Rows from block 8 of the audio encoder, named by matrix and row number. Each number is 128 + 32 x the weight over its row's rms, rounded and kept within 0 to 255. All counts start at 0. Numbers have three digits each. After the name is the row's rms in percent of the matrix's.
# convs2: project pointwise conv (encoder.blocks.8.convs.2.weight, 288x768x1), inputs 192-255
convs2.27 096:087153135121114102152071093213170080110148149101097154123160103116123155101079124179097116101134181097120086172137166196180077064141156197112167127132114126154136114126086189104142102133099148
convs2.28 103:152126130204127088156140174094149122155138111158123152103106152175119152145255143094134106124174118170147163135117145101141151181100136110134139123142151135131084127101173123156112190107127154
convs2.29 104:101137153127143163149118081133137154164194015140112103164126126160164078088100109129149100114128093191135118140107129188181105046077159125117071183107109170127142150116147133164141144152147130
convs2.30 093:194151059127097069161138168127104143126138118121113180127124134130137166161188134182143115096159126179119170182122140192158138128159136102126141134144120112157189141167026114135121120138180149
convs2.31 095:101127164139168103165148122134119131163131108207157116146099109137129130148140116080136183135151109163117155153118153174130127149085123190154065171112133140099118150137128169233143145117156186
convs2.32 101:120178084126109054207106108100140157188095097130131107159121157114065168131088154143136141105144090063112141121071159154131096169127142117132141135116114145071071151138081096138101106121148146
convs2.33 099:138151118097094154102149183070097129132127107095142126105146153117123097130015135141108138146096148102162133059102116067105150155140101109113154133125104160141117103119132056106108093138109083
convs2.34 086:176203120072083110125168150135067161110151146128138171123151159140113162155086128173150113100177160113120158155080095135137170140150137146149198175099108145139099139122090114116102093086117137
convs2.35 113:123079136129123156114177128122119154136140150154120107122128143136175152138229144089178116164192143164110131119124115100122161150105152151126126083117133083127115125143173186155144147124123126
convs2.36 098:101114154108181188089167131158088140158155142119156086115118139146112087081050140101134130172099109173168128144070151169157142124097129149101174158128086143062124093123164156129171171104128100
convs2.37 097:148088144119066179146112124117129141109105147098128202126155104096169163127046127194151133081136164167115132117185116087138091104121125111133124087143136098183150136117120108089044108183131096
convs2.38 099:165175118113109149104169122119106186107151149099105124104141188105107105148097136157154108106140165146136110052167100092074144125171131078101153123167112147151124116154145103085103145122123064
convs2.39 107:140170123142127160079164098168143154071146207117115097092122116127166125116254133149141159158129159159129104087159124104096144098135102085126142101119155107171156076127130116110160177129132082
convs2.40 097:158103104138179120118120135133145149131125127153129115127148156165083126166236104147153074150166136156152094143162123137135134123175144069105139075186132084130112141131154123104132208092143179
convs2.41 108:135111128079014089132155146089111142063111098132118209172158133157119155145204149139110131094118162139136154118167101115102164130116108149144095133085123149173161130135114122145131126074155107
convs2.42 107:154124127129050125163116177109120179135113062107150196161148197140075115142169152143189105096136148034115156119127120101109124112129121134125093125098149150161068161128127121138087104101103113
convs2.43 109:116052114131151128074106093145147126122146156125138084151129105134150113117255113104147102112145121129135102131162128125124123125103131132135119061134162054157134143114171169130147171154116154
convs2.44 095:190186107105152087121113085140130151162117088132122173141128124128140184133105125164153139110125152154083158154200114144111132129172134146119081152164122149127113124156030136120109091129145117
convs2.45 091:037126140144160151144104073148148085135125147151116036127094102116151073071128157068105168174110133125132046136176163132126097119081099125140146104126132162071116140107170124131141133124100136
convs2.46 106:154101152125174219107106066145138124060159143130091126126147131140182086105159116117136134143105129182114057119198129107101126075147105157139113062181117078145188170135162151118140186126114143
convs2.47 104:165198120070105104144143082096132145136085112099092123125116086121112136125080110123116154157125106072136156110078108110101087191145145131140115151092144200089172134114075076121086086123144103
convs2.48 085:092119150134138171118072108117168127107111153131132041108117076137149048117141157080132136172075104139161074152117138158122085115067116123141160112120121118062138118098199104143108154174117154
convs2.49 097:097156144090156121114081073124167144136133152152123063120143090122170122110158134098139126152116128195155088079176121120116122123092105144150038132155140183131080081134126148124150177110109087
convs2.50 102:135100109115060087171133133099118163133147104100112211145133204093113120118116156168143123096116169048084132122164111126109145112140136165111100099122125106153097120186111198136136091143123114
convs2.51 098:182224132110156171118175136101135165138112141110138163125143106120147134115118108113165167155140116122119179080141103095105130119085126147154086185113151162134140158129076115132168085192127110
convs2.52 096:153093124136172161090177161070100154125126156143151107126120125126184135121125106127161140143096115184128179097115094087098165154114095081141120123155162080167183167145133083125146181162153140
convs2.53 107:095077129147107091108153178091155078115096200129134147100167106102129156125174133137081173160167152059135160120123120071092119132150119127108176093120131073147098072104136143144142077183114099
convs2.54 105:135222080183158114119181106143112138155112143112126156086121126097145149134137104136098190190126103111125136130111167155137133195123135103111217168153133169115117046130041107087151081124104081
convs2.55 093:106144148196202177122130156132140088155124132125122044100129121161171132089141141075077133128096094185170147112104159119135096121079138096140105163185118132105115092098158101140176210174124116
convs2.56 100:175113109099090070102155166040095145148130080175161097165147164138132149140164133127151092156134108188163196097112078085084174137143096080129097159106147112155172191127172086146138150112173139
convs2.57 098:109132083147150130173135127096125141182118132160130151095120120141174163124203111126147137168144074176146145160083145144155126151068120115139106147124153134127090139118128136160129169194128181
convs2.58 092:153140118100105100160136115207111135158117122128133161153125129117098198144195125155160147102197146075106167179143086202185128172161157118141155145151113132139141157156093144140116082099164115
convs2.59 102:127121137172181193106069103188152112131182183137102093103127134136177108093115144148103105172111150208121076101154163133150105098125123111119246050227131092146072071112146125097120176157060118
convs2.60 096:122141116142112143123073074146150141142083113138137073106102063144134082130162156087143105125104068106123091136153148145104136126037128133157079133070118142035124125110179165152140117159139175
convs2.61 088:119080097124153152119151136161101134086119161117102090101080149114136091135090108102153087097098095129151081111077144117156168160125112085105147056131134079089121064137165145047118191095081095
convs2.62 099:171117083108097151106154183049076180144120120135137134124112190093154138154082134146138150126131126124125164060161090059054160176141095054132141104120138100147133104152133079126111119158148078
convs2.63 102:166124136126086114105061148093175139091118108161138144143131078162131112135168117141147079168099108142170118123117128099147114122151108111159142115109183148127114111112183086138121151075107107
convs2.64 100:106149122062125133095118124196154120058143189097108132092141085109138092084102155158108126103105148127132075163246096184130095070136162136143155117154128113141168130139106165083145092115099146
convs2.65 109:141141091074182139141102073115130127137100145113099138174136137094083165139031106122131119105079152074101098129172137126103139093120101153106074085161129117116095147151084087085116094111093154
convs2.66 098:084158130180124094165126091123089075124156116176108103137124145125115135157152090117069164149150148141099109101128185109117167113194128145119116139129088137110140174166062115148157118085151140
convs2.67 098:059002083169093112130149149153118107168144147177158132121116116116143099165144139076124105082128119172143089153159126133147151129157110136123132097125105103123102133152172180133120114134099150
convs2.68 094:142158084128098113104071172105157125071155151105136115121119180146117085116161106127127048128101127148174092061095139098113139078125103035121150125123152162119127108111153085081108190103110082
convs2.69 097:133146171070131151133116121194150110127160131107119132139135111120148112082066155162106128118094143143124110180152093163149067078146124136134187114181116120125167154126131132099119101172117160
convs2.70 100:161075133134104082108122115049090191118109070157140126177107131129095075168101138052184107079097077078124131101151112095103169168108083112140074113077118128125154155140179104151092085110150126
convs2.71 105:185086110101090100145121103097111136080081106155087173161148150103113158153181140170137147109127132093116113144184121114125144176188103115151138100140119106150220168154058100101130067093159136
convs2.72 092:094106130148139093140159114150087109136099142176157113134090097080153089154027155049116176099134099176127117154159129139130153180160109159165102151144133125080154167173116131191141077130137171
convs2.73 103:099067087215137132142142153165138136156107163125135140080106134119142133124229140170149118135159133173136071153107186139149138155092156079133175083144141049122053058123128155097108175148103135
convs2.74 102:090155126103097146138111124139124105123220144130095133114142153110175117119075127151114126119153229188105088090168134114115132057131120167106127123118101162118094105120109116149122133147118130
convs2.75 103:079129132175113119107121107135129075163169083137112075151120147139105094120122124124118120156120155130129087092149168118113122129129100126124129129122111165095099100093165136141110119057110088
convs2.76 100:114125089152231136128125097113128110165111085110139074147087124093157127127106103097118129121064097138128123095131142132112144118112131109123029131162149136129127128170120116122189170179155131
convs2.77 105:147134147166078129140107113144154154109093114119134167160113100098124130103114164157148182106117143090082124143223144155155104153109122145148111103104145156132157106137117115140060061122159057
convs2.78 098:180137119177150095141185155137099128162105099113159153136140151141082164119177117140182134113160087070119222162081127142155140210134140123146143180103152145166132182127124110148130109117184153
convs2.79 095:122075062187144073125113125112088096108139115160119137165116112112065125123065120123100122124085113125135112131136168117102175155142120141144124103091149081126156160134133149130145077045139131
convs2.80 095:103093128108104159110099149129129134128201117099120121134104179142162107132120161153122094079102173157139080131115124142137160055168127117089176121110081119120125098147151115143135204144164094
convs2.81 101:152148120113148151147139146116108154118188118132132103126119178147091135152196121154162109150150161162143097097141151159123152120117138081112158101153132090161125103125159127092122188054140110
convs2.82 105:118083134126115123090159144162116129072149157131160133139151132143120104164237118133150111095156133157148116189173096150143159114147125126146137110111145072145171198141155181124141145118157192
convs2.83 094:186157091115126067110137144066086157107142147104124127123143190140085142116163115171139095124116132128139129068146106073089157143175131068118153097111157125170139111144126082069119156091149084
convs2.84 098:080111128197186144111099109176109069122170095137112133115123100112139102110042126134099106119080121140133079124154174148142120082157136145155128156145153136140165101124097124118176085111137102
convs2.85 094:162136144119076117119110147094120132106154134131090124105151144168105159161183135228140103137140166149122123079036128095124145141160144101155193129107143131166128100095135088108074139062152080
convs2.86 098:122175109131147159118106149123153133120120163121146097118133071118181129093013143149110115171069098217159135143121132141140089138086126086156177162153169171150140095109127097106114160145165108
convs2.87 102:122246139154100151143122155111147097168178082132122168103119129154195123127094181160090150153145128170156149110105098103136084117149143146165135205170122226144087119111130063146137129203102122
convs2.88 104:110112120154182119105117098196173099115147176123139121102141098138140142084178102108101148135117102137116116177113150183194094139090151168157158111144156117126114123132108187108194127142126161
convs2.89 102:125081128105048137144109094126149145098120108093076152161131194146087136157183140140133129109132164075128125110052135111141167105174114148079146053072065111089115096140149115115073137113114104
convs2.90 085:100110145091158152099098101105165156111113168167167062107106063113152107094100145097140120181081077195131085125109114124126096130023106111124149094146126113080143116077196154138132172123112121
convs2.91 100:092128198174093155199099139159142085121147096135131136135134117151112106129043139090112101066142142146136106181106182165178108078096144161127124144099086159117126159071128131147097105110130188
convs2.92 095:143141159111174152107125095119125123145094186112097081090130110099134138125126140107110143188129129087132135097128090098119134161122104140106156098140094112094123063103119156118157124137119109
convs2.93 102:131130057167157076124192131102085162188133138134173110140103145102106133121136141117177161191132070099131133136154136141121145207081148106115160145148146153114074052161132145115120124111109081
convs2.94 095:174139122068090089130152127117121140158129131145122188174138146145133199157229129187117125091194146124130203149136072148135158109175121159128106150108120089160165171159092153168139136135223150
convs2.95 091:122116185178071130115131134197140103092125138163135188133153083121094114129060129178097125091128157145120126201185142175165104096128135244127157192111105135147173099124106146131137062136117131
convs2.96 095:111023108169142141106180162074117123157128147159158083139103145128166128133204137063125167112123084144158174110123119094111163158083105115127106106105148064118125140139157138159145158152140148
convs2.97 098:084096119188131059165083050184130080154103084177085152148127147141093133114141103122104138112107113066115107169117166157167119117163131251123125106106114130102137186131094214154156097125127204
convs2.98 102:094155162088166206142068115173187070101131138115142141119143079150153138093129113117099148148124147150128106172195146162151059039085135185130104144144130143116128141097138157144157126125102153
convs2.99 103:173152160195165107104144100114113117151149099144112140164142178149117157147207134116143128092166144070135169095209108070096170130192090120119138145145142129141140179145098109139152154178161134
convs2.100 095:125040153113083101099088098111182099053122181115098122115135063189153036119183114089132110104099137159135119140115133099101108081112149180103132118104124103137160131131164202129118144136101122
convs2.101 096:148161131132106106113152140080083117133158087131136124166132114155139152172178099169099182119143149153117203048131097071099152164207082134135081149105135144164159148136114111142129136148166126
convs2.102 100:133155055094070157103165119200112186133126145097130167122111200107106113138120166157136130133157154090152084133133124154146148145146150106118194114136083098113088105176126130076127128127075141
convs2.103 106:101133101185155075142153090157110122154091125103098163103123172066052090105027132117103150123124093000085104122170162140129128142138173156100135141145096151083101095177075149095145052114089090
convs2.104 108:114158115130141133140131208052119081112165112119132148098131120145153169116055122185068141170103122205157144080082147069102115128128114105145157171160141160159119124132136081135142151122148129
convs2.105 091:136090155077053107179123120139132128124079108138112154166140135133099136159135151150126119063159169105113124188119136155144109103142162159097117107096106110128115186130112146156091112115147184
convs2.106 103:093038122149060124134091079170147108111084161095105095084106111092176077124057141151114099085113123105085102153135136163156125127133133121147139044118149091108152133165148163103090111188127134
convs2.107 106:069099070136099131125107096167135139152121140114162147141113086074166113114000130133132137102084125098132100140140132154148113126103100165118105143118107128135124123140121168129109060187117115
convs2.108 105:113119134142095130132138112164136158113114114112104138120143146160102106183202114164143122098170128101122110168088119157145158120204127147116156107167064091117132143133162132095115156137110174
convs2.109 102:204129071103168108084139117136102160123103162120109095133123155121127166111159132126133118115113137137144164132186065118098161169150082120141112101144164081129144147168106136110152166143149123
convs2.110 099:158113128049083150106134098107155181078093140105112152122127117154131099136243125114182114139161116078126113151098087148147112132105171127143108113067158138099088091128155153126125127119096117
convs2.111 101:145160177164183152089074153135164064094174173092150097114157111150125047118138101088097062088099149158180082108212129092102126081143127133105125139162124143125155108089188125055090160103090091
convs2.112 101:124111126166152053136154168103135110132102173140167071103104095152089140137244173102119135146141113109141144121092160116099122165114141100140120118139140111097125095117122108127157147085160121
convs2.113 103:084092082160151155131166138146145196165095140132175133103081117126107158103201114128173133144110114105170104160096157174167152171054139055129124125089153130143086079121147090136145138101128098
convs2.114 098:132129157164114143140114169086113122124116091130114114093120153138116081119057146086135098113118078132142148074037141076138097150119115101116144155109117167076156141108175068135097151121131116
convs2.115 091:154144137103103119100104186129158124095135186099147057106119121131105038115112194072128106139118127095175085116184078131109114131100106110138176113162122152130112115086255114109099180118099133
convs2.116 101:109057105161101099108183137093049147105143112118107108122077208104110082165072095168124149097142132156127105090058132065107226126184137111114148063115112059146133111176133105103114123109147121
convs2.117 112:131087134129073111119088081146116190070113094101102135167121115113100058141000112112193105133073125082085135135123116122126136124116116145119111074130125123128207181152122135117085107135141149
convs2.118 108:119169179130110201139080159123210118133111154078119113103120108162172116130194136162091108131161140139142107122086134093123041112094150097123192099117131122134061080059169095097124178177065111
convs2.119 107:137101156116135128119129117154130138151077078132115091139130146152102144101244150144137123125156108027124154135133157154150098137130130110126164074094128073132152105124103159134160119161161126
convs2.120 098:150131147073148085136107097146129077092159130144117096139150150157106130125164131128129131095147186137118107133192094124133137070154095194131078139132148156130156172124128151157148141099177181
convs2.121 090:167068072140113081145139097166114104159078098115108176137168155122092169152154115189110130106171120123119150180108142146173122167183137173131137091124138073120146134139095157137117101112144163
convs2.122 101:158175111058124121137179167125077150071113130119154117095153160090083079144007153116118125127122151002119143132192102118100151118133110145125072166113109187094150141140126146133129086090119133
convs2.123 095:182129102051076090195105124098103183123112097120138158214153153143093180171133111160210093078139143097085153145158104163139168124134114116123062123094115118161130205156126075168087118096163182
convs2.124 098:105103044117126049132197110119059109136098124136121136146109163086085160106116132146109166152135148120116134115187116140104180163138121145135102109101123053138144137187043171136176085083149147
convs2.125 095:082123160099201202124097055180144123086097104117087054155108047133160097090097121138126118176106137167099094148144137199169071104098141114139119081169132131104167135108100132104138135120117148
convs2.126 092:144130084096056105109175152118111140151099161116129175099135147106104170103156198147125176119154129058112169117100096107093143199134134177149155121099135092125128091138058148140115059142144086
convs2.127 101:074135117133181191142067108116169157157127099119138099146098108118174135099093112146137136167100116187154066125149160147126080108094116046126097121168116154113078055116142076158119199167114100
convs2.128 105:120076090154164155105165137106122196147089163117153152155120149086118131154059126094149128141101128091131117145149142119110187161096125128120138099152119089112118117155129139101113096136106122
convs2.129 111:129116137089111095101157115150078129111142121153136098130143130135107112161151120132160080134145113171147130163095081132137200175131124150179165144101149139127158157130185157121131126079125159
convs2.130 098:149152137159129075125161125087123151178103087148178114162118149110089162122060153080132173119108059031139203113125124122137112214108114111141103165069133172120142140109125092167124075138178107
convs2.131 098:097152160132034127179140170097122159110129090157143128115129158125103136162052135120131119086137147158148118076053130087124112110156120084128110164078114185127127121109150099137046148141133134
convs2.132 098:183089168131127156128118174126147141103140125097128167155143102179107161121173120150155101104087112125160151138087107115115087119119130103135101118119145097175151169105158098109094158130127133
convs2.133 099:147152143109124133152156091159125135139088162125135143123170099132125129172208131121171168107163134115129138181091118169164117137094148187134138141143130158140132181134116157134126119122136177
convs2.134 096:091140130164173108122084110165161064114145094123086148139138116161104153114159120167068140143122151116105105130080203156152104106144159141136153154117135145139150104115089149123157109113174121
convs2.135 100:131178153077157207104162208119103096043178130095125147097158151104144157094057130159110136124124167144145109085203100107072128073107098148162086170129137162175153136130084079098156123101138123
convs2.136 104:151119144094160139100155102112144162108108133132141102125134118166118145144255133103170111153161115153148137138124141151142130155100156097138090093096148123121125127114151129127149167097145132
convs2.137 096:106177107104141158133088103171159101106152143094094112122149132132147154080215115195099105159116153130115081127138152183153093074144153114109163112187117136143116096124106125075129190127119116
convs2.138 108:127168113125110121157121131099114140133152075133105200111134135085168115119000145160083133101121102109109145145137108129121111168130117183148145167123120143145167163154087122161122054158172164
convs2.139 095:149178152121147174164136156130144186170176107154149118120120134181168136134182133122193120119178123235117127150188125195164113117099161096118082160186131141154110147123132098158111202120152161
convs2.140 102:170131121142113074137136146118143177142127083144124155127121169148106179154244153175160120108178145071103180137120118148140142163185141117135111139139143142170114137135104137154112148171159117
convs2.141 097:127055121139059121110185166133068118069147150112136203174142161151089138166180114168146140074136169112114136145108118145127168117145122107147121094058138058211166182132107143109119111087159133
convs2.142 092:080089184167114110111103105197148063143138101156094157139132083145091126105199132170097122116140144109116106152172157157157119072194141169133126114127118106149126130124126179099144074128113115
convs2.143 096:100088116190139146104073149159167064117118141136131165130163065125198166096128087180093130097085095185155143150132136124173095119118109101145112146154159091203136135106127119108130157185104147
convs2.144 106:101080151176078152088133165133112101094149135136133167100112092109162131119094151151106159112097130070118145101131126097101132153100103130171183129063135127178156109109124143142118053162153113
convs2.145 109:121255142103082137148117130114166120138131115123108134104127116137168136103083130146081176162127112132131156127098110163147064108116147104132126209121108240113127100107119085132155105158140102
convs2.146 105:136092146082098147102155099198116199081143151114179119150137127145137120170200130131166150102185111117115130207126097192155140138111141153146147102099125068100171136149149213132125118121153151
convs2.147 106:158181126107079113114171128170135186125081137133162195151128077107137177138184132143151149113161136064112158153133125180152118156082133132129108159089138159163091073134107139144144097135111091
convs2.148 103:099111144150125083179118136126108074158121105201114136150143132133118166134102124112107121133135113088117158154113126119150124142127099198147105181131131132150136179130132157219151105143154240
convs2.149 106:142176128088080091086097149100144112156131050148136135140105121089133110139171177134112117104128144061116129082227119121087119138171114116135061154141127189143091085151124102160156093185137077
convs2.150 102:082094110078121140106118091255145131108137167111158149130152068121149146099126125145122131120125131158109098254179131255208107108108155177150164077142131084142129087138103185076160115107111127
convs2.151 100:130123085151137144103162152086083130119152121104120117120127193099135138097126133162086155155134142110140126045116121064083163151162109083135168113106154103149166122142081095105155131152165096
convs2.152 105:118134106139128121150115163098092102124148110142150153118145152100090117124000128106073101116078149084161103105170128081093144144144109117111138121112104168100121099127139098096119066094075087
convs2.153 096:175159153175072017142100165064120082105088132134110133138143138137046128128090126103106084080088139115118151081124140080074132162153117127122093147086149146131140164108126090150094107057121102
convs2.154 106:138079114132135124127124139079126166071146155158115096172113089125143169142233128094176174170110130200114172115132129139089133166122130090136098119121144099145203129148119140112104152096127091
convs2.155 097:132202179162172123102139124150110100126132109123118151143174092151088209112160076188066154156128139129124160115021164121146118134123163158131147188094110166124148128112046095134161115079163109
convs2.156 098:116102147128128111135139084161133127128126152149141150149146099137137132159140122087170151097136090137134141195100124142169145135077119202156079161074132139099130182141146186159156077165139176
convs2.157 102:134160138160036097120100159164146122121126144119132187099132116110107116136139129153111111097158137016129133142129137110135090109139144124143158151077128141131083066119120152141134054179085082
convs2.158 091:178159109076094166136136120152078161102146170131108160117145148121119131135111126190132138106175128143083092154127117155144118120142174126142171053129123072138126124143079124076071118102108137
convs2.159 104:120139080168112079112110107180136082159075158148093180079117106069110140108133138146107124078154133029098109146228102144131099135131150134154138108138154113126107099149048177103125014146117094
convs2.160 098:162147159137098082088153134135115117115158125139139153107139157166060118144255152123137110081163163013132158123161099121108152162150142162135128157132134128135145131148152180132135098130156112
convs2.161 101:162126100097074088135162143130096182146111118148154215135159146140077173168170132150181125130157138094116175151141099152150195183095137145119147138085113139131140106133157159155098067088146137
convs2.162 097:105060157167177174148151149077103092124141124119104112121153148170139102122183133139125130143108106193125166124121125096105125118139191102121176126146132049143152208125155129073163154139115160
convs2.163 099:117067141125171131050044167108176116131116186131156105132164110132146099117107127098101074138101146146158106124179111107127126105109096148113133112171141092152103093087223157128145172146101125
convs2.164 103:100106140131120122098080136154144051143177126121103153111146141151121118114196116129062074115137164135161060101137121099132120065160126152127146092109144129094068078093172140114128129105072122
convs2.165 099:119064131094072222127151105132119163137131093125139141147111134113225142134190129165179151146128175225112120150170104171146104123134103128142123121164112104191190142140136114150101171179171124
convs2.166 104:119132101177171131180101067096168122163112115147089090115096087125138098111085157101084174204111108167122087102096174122105076164082142160130167113167113149061095084116130139155120162131130142
convs2.167 096:154106141085142096101142110134129176116119145118149147124170113170097127163218117122181126121168151133157125161119135156140143154137173165120111102140137113157091140144180139099139133066134122
convs2.168 101:131141113184106126145122125148112119149117071113112191123106164124058121111029104163126130102107109042116117153079163131145132109136154129119169124104108130098101152142111127094126064100090141
convs2.169 097:130164164073125150145121086144144172113130117118112139131139122158132095162128136082202112106153136103093152138186098140117123104118116170113011140111130170109113150132171164153133154126121129
convs2.170 098:165071106081152178101152125140142181134126125147155121147122134139133147136178125097203110110137136173138166187162104162140156135089136143114090064145139060157125127132151169144132171101137136
convs2.171 098:157162102109121126105212153108069173128114154124134101092114150094155092153104149100147188147148127149149123074155085089064173190146096055132161167141129156105137113126147072129108134108140090
convs2.172 099:173156167130142097168120145043139122128133137145133126126117101178119162134104105105125137155109096178121183123064154095124105132082106134135057161118162169125139177084124095184128147130161143
convs2.173 099:078132165136137151086039120159220087162137121131113112124116052134172147057191132129094109179106135152134126155167143174147053098083126149155138148148146158135067103060143146134163115153085081
convs2.174 100:094149121102092085149094074208156114078103174160104091133125069129141088134087129108125159129130137166124091188182124208154076097112142160115098155149097156115159140143124151130136103106108178
convs2.175 094:134061067172133079095159136124109115125070159145140135123093132079098093134053125098134127096085131047162111106124115075113166173130115111118146101063136097121125139132150105104152095119104124
convs2.176 102:172126141102106107162102145127191142132084140123177167148153138183045159130189127167162098119158143074138129159135120098166100104131141093139127111130155117138085148120155089145100157130115143
convs2.177 100:127131127087055031148102150122143104108129089139145134132149139129045091126080140090119081050109132013169131118133098113145107134143148123122113165052153213105116148100180100131116066084115114
convs2.178 115:131206094155183112157142182110154085211113147143176103102110136161113177117255160140110152139157141177145192128121142135133102153128148072131133180166129182162033108123111095132145184129105113
convs2.179 098:105070107125096097101067118122148088080136172096110077095096082110121073100099149097092070102107137112147075139132116118121101124155123123156189040133166111105152102117138133072127104146093123
convs2.180 100:102109111189094080127206062138067121120124125131117129120076107115146047160082125049114156091153097114126133126032109111123151182140147162126152159045110128030167105170127172135118081126112128
convs2.181 106:118096089179123146133123108167123125124083186097109148110161138085108131140047094170098135148127140086117128141112129130139115134150137131107190069146112079130122086152067146079107104147079106
convs2.182 102:153150146134094101177125140128127145134101099128154217181173087150117156170147116172144123107145135127122151119133123131162135129122141124119094168139137164177078154135153068152106095115117142
convs2.183 103:049161118167116115136117118127149073129130140130112101117093092125133110077190150104046156143119133096126103097094153103102089095084141148137135123070138139137051105071144142151179125147089108
convs2.184 101:136129146097132118068128085160149122116146141100107123103148139102165121118197142173132097123193169141128097116180111138121119096173145140135144108184148103130104069143136158105157130156120085
convs2.185 095:167154122101077149069101124120131151054160172061068122106149168158121097115206163157130112150125166134129101072140126076083139090169119124073170057096142111130133089153100140052117174128105085
convs2.186 093:103146197158187234117114068180147145091143107086105066136133077156152065084136159113149140182083117148111112139183170186134078091102128157144101118145121142104174119125136143115157126109131104
convs2.187 097:165158154109169160119147151124072167101168144163138124115143131173162116169156116091191129123127136211133171143149088128121175120144150131099118150153108132150191173140154115121093170115147158
convs2.188 103:088171128088196178143081107126169140166161125121089129134110103145168184111149104128146110091090146163095155123123140197146116090091160135122063165142125168169049144132111155149109160146116084
convs2.189 095:111073143077163116113079066129196122145133148191116093159132083151141124108150162080127101163084119143122097145182119130129104166076108170125141074184125132101124116117182165162123179132133159
convs2.190 105:113133099145142164115153152159105145084124187066147180099140147093102092146041083125126140111125122067120110132111131123131142086122128139093146153123089115124158104142085153073145081101076126
convs2.191 095:232131131117095110133125191093118138122140100110138199138167164116127156152103116194128103091127150132160171121154109090119144097193105080109112158145126128193133113144114078122104145138168104
convs2.192 106:161212168065028116148114171133163132073170150123147149085115128185116099134187173157111108135138154167186127136119093128128097094108135110151185151093134185104138096094186095130091174092124134
convs2.193 105:125060094131146097133169094123112120154114072152127136175131194111105164139187103169071174146112143128121137116163138116113182136205135156110102093181087071120129090187062150118171147116135127
convs2.194 100:124221101140136113160134164052090148119164078129141104139097123103159092100029127104145115125088080157126141095138147104085126090087135111122084210097126218089145168150093084157146109138143110
convs2.195 103:123128114115116136084213132146068205131134144134175110139112156084110096163069156077173175147137116075121151133157077127100190204131112111128162132129084097131139146170164145132114101130145139
convs2.196 102:116164208081122129139091146059146089118125133142119046131127096140114138126121183075102137142111131084155131074128101084082097154094098112173164150077171194104153142063178104145118129122145121
convs2.197 106:145084110123140170087120083109153159076112142110130110115111150135146080089217115090183085132131137160108119120174130121096145093053121136133092062123157102162145131088143171130149135119109114
convs2.198 096:088127126135077071114116175128112106098176115131136115110112150122083089135111147141096093090127152119149086099105140099114169112174122122110160107104114147116104093123158141110099124068111100
convs2.199 091:129121143199085115143110100141138118126120110114098157110147123120140138168117112191089154080171132125100141151036194156197119135194134146116171140122098110150206116140075137147124073149142111
convs2.200 095:116114101089113126139192135168090149117148162113088173117142184105095129124107137164120148092173171057103116149120107143111143103190165101130214094139077077145150148202072114090139094094132141
convs2.201 097:109205150104106191144070144148190110117148120109111129099109072119190137083077121160122113154073123153119134130125138170161029097071138116145156154136143197151133107097108120107107112176111096
convs2.202 091:176079131140104107104176057083097165094147169116110145153163174153080150170208138110165146114176139083117165091171067069091183143146109157133096077123142052136159197131149161133141134118161170
convs2.203 096:088086045107116136079137090192113164126123127084114071141122157103139074100122143122134126161115101105119098159119115186133131124141123117134160044128130046088147128165114155050158134098092132
convs2.204 106:100098110177135147157118166157112055148125110125157137110137132092131099120000118122095150153130132168154070149154159150163121102136123110093183128196093157122102107105161100137100118098091121
convs2.205 096:142096134099186137134144139085111139147117172171152122185141112123150169149132104105160157155102118206126185131112131109115147163076113137112116113195123095145131157137137130162137157108150180
convs2.206 090:096134112098095082144125146125089122138180168136106205128131142101112171143100101179128139097150176099073130104179106115126153124192123168108145123151110104155124109163059158131124070130105111
convs2.207 103:152145103105156163128140086103086149118116135132118098136127136093164118153055103125116140100102139174125102054162113068075163161193098064108104086172137082143157141162118067090130146118130114
convs2.208 109:127166209142136095133059125086196108173095111152111086148156119124095125129153157136098089136131123068117091081180124078097080110179137124056124111167088171092044089115209117150110127156076108
convs2.209 095:131169185145079074115123112087107125089169077157111188138171131145099096168092109121134115127141125087099150148080142120133148102141151189101102197084103163102139187139125162150159067126134158
convs2.210 102:129123131140120114182111171024180169192074121125155076138128110128111193148196145103170136175145098078131171075072150100111095188094124089120144157144134161142068109085162101167125139132133101
convs2.211 094:105180087081127101153124119060133136189160147106124061090126165112138114089093141106154118186112107117139140071138112115113089136085129105105174110160127152101091096106144136107115133129081105
convs2.212 093:036142125114156147121087154110123089107135141131122073107083116098148048109020126076070135128073122106119092099138164129103128092120110103122114115126111134107150143127117144135156096137098118
convs2.213 101:062090092120151103110079140118119099141175100118128085127114146075133103110011116136093113112091106133122131126025153125146130137149140137115161123126112110095124110152104140135127094148128115
convs2.214 113:124152171131117141078130149152135128070140105134139203109156116120134102141034113153111110110124162127126110134159126117106142071175132146137083216072121133137195133173053121134178064143132109
convs2.215 110:137088185175134131108072161100217122166063133164140176075131043161126169119242134091134103144131133117168147134168156116122081143129134084126154147138160155160099092046159107157114118131120089
convs2.216 098:102175150135106093159085086222147084120131119135116149134136080148097129108093108123106117121139137097130098185107158208203084065111150205106096173123108211089106142116092154115143068090086134
convs2.217 097:081129123156137128110072112220166092142124126111134130131124091136138140074129109141108113119113120140122079230102190240232088091091150199130133114119126124098093121116097192123133110127092146
convs2.218 096:154138156129115116090111151104149153159159073155126122105116108170158158138230163126181080104164164199101146132176134105115113157122167139146115140152172139178070085115122122159129171142140131
convs2.219 095:119172106098082062129126112124102116189126098167128158126109113117119168161204149174140170091156148086088153123079113167143147160144137160138167145057119151121122108128086136156105069126190133
convs2.220 093:120149125149108159182153161115125156169135119120165110128081178117203145141124152132165130108141114214130146131078133150143146174091138078149151133112143154131114106143109098132088170194144145
convs2.221 106:104099100113156155077157044181083168131135119127139066150121103097141096111038083114160128156109070169110115163107109180179151188133114149156165113141125111100152118145178145108149114074115126
convs2.222 098:131137130151113157186144172059118147144151035128122126130120190148121138143181122141151112146146125135140122044056137065096143095166106039120105145120120133136129132133171057167114193146150110
convs2.223 098:135217109108119119126155135130127147142134093119108149104129140139090147151201136164111119097171151087131136128142124116111128118140154112119087145146142163098055079120077115094115121088067102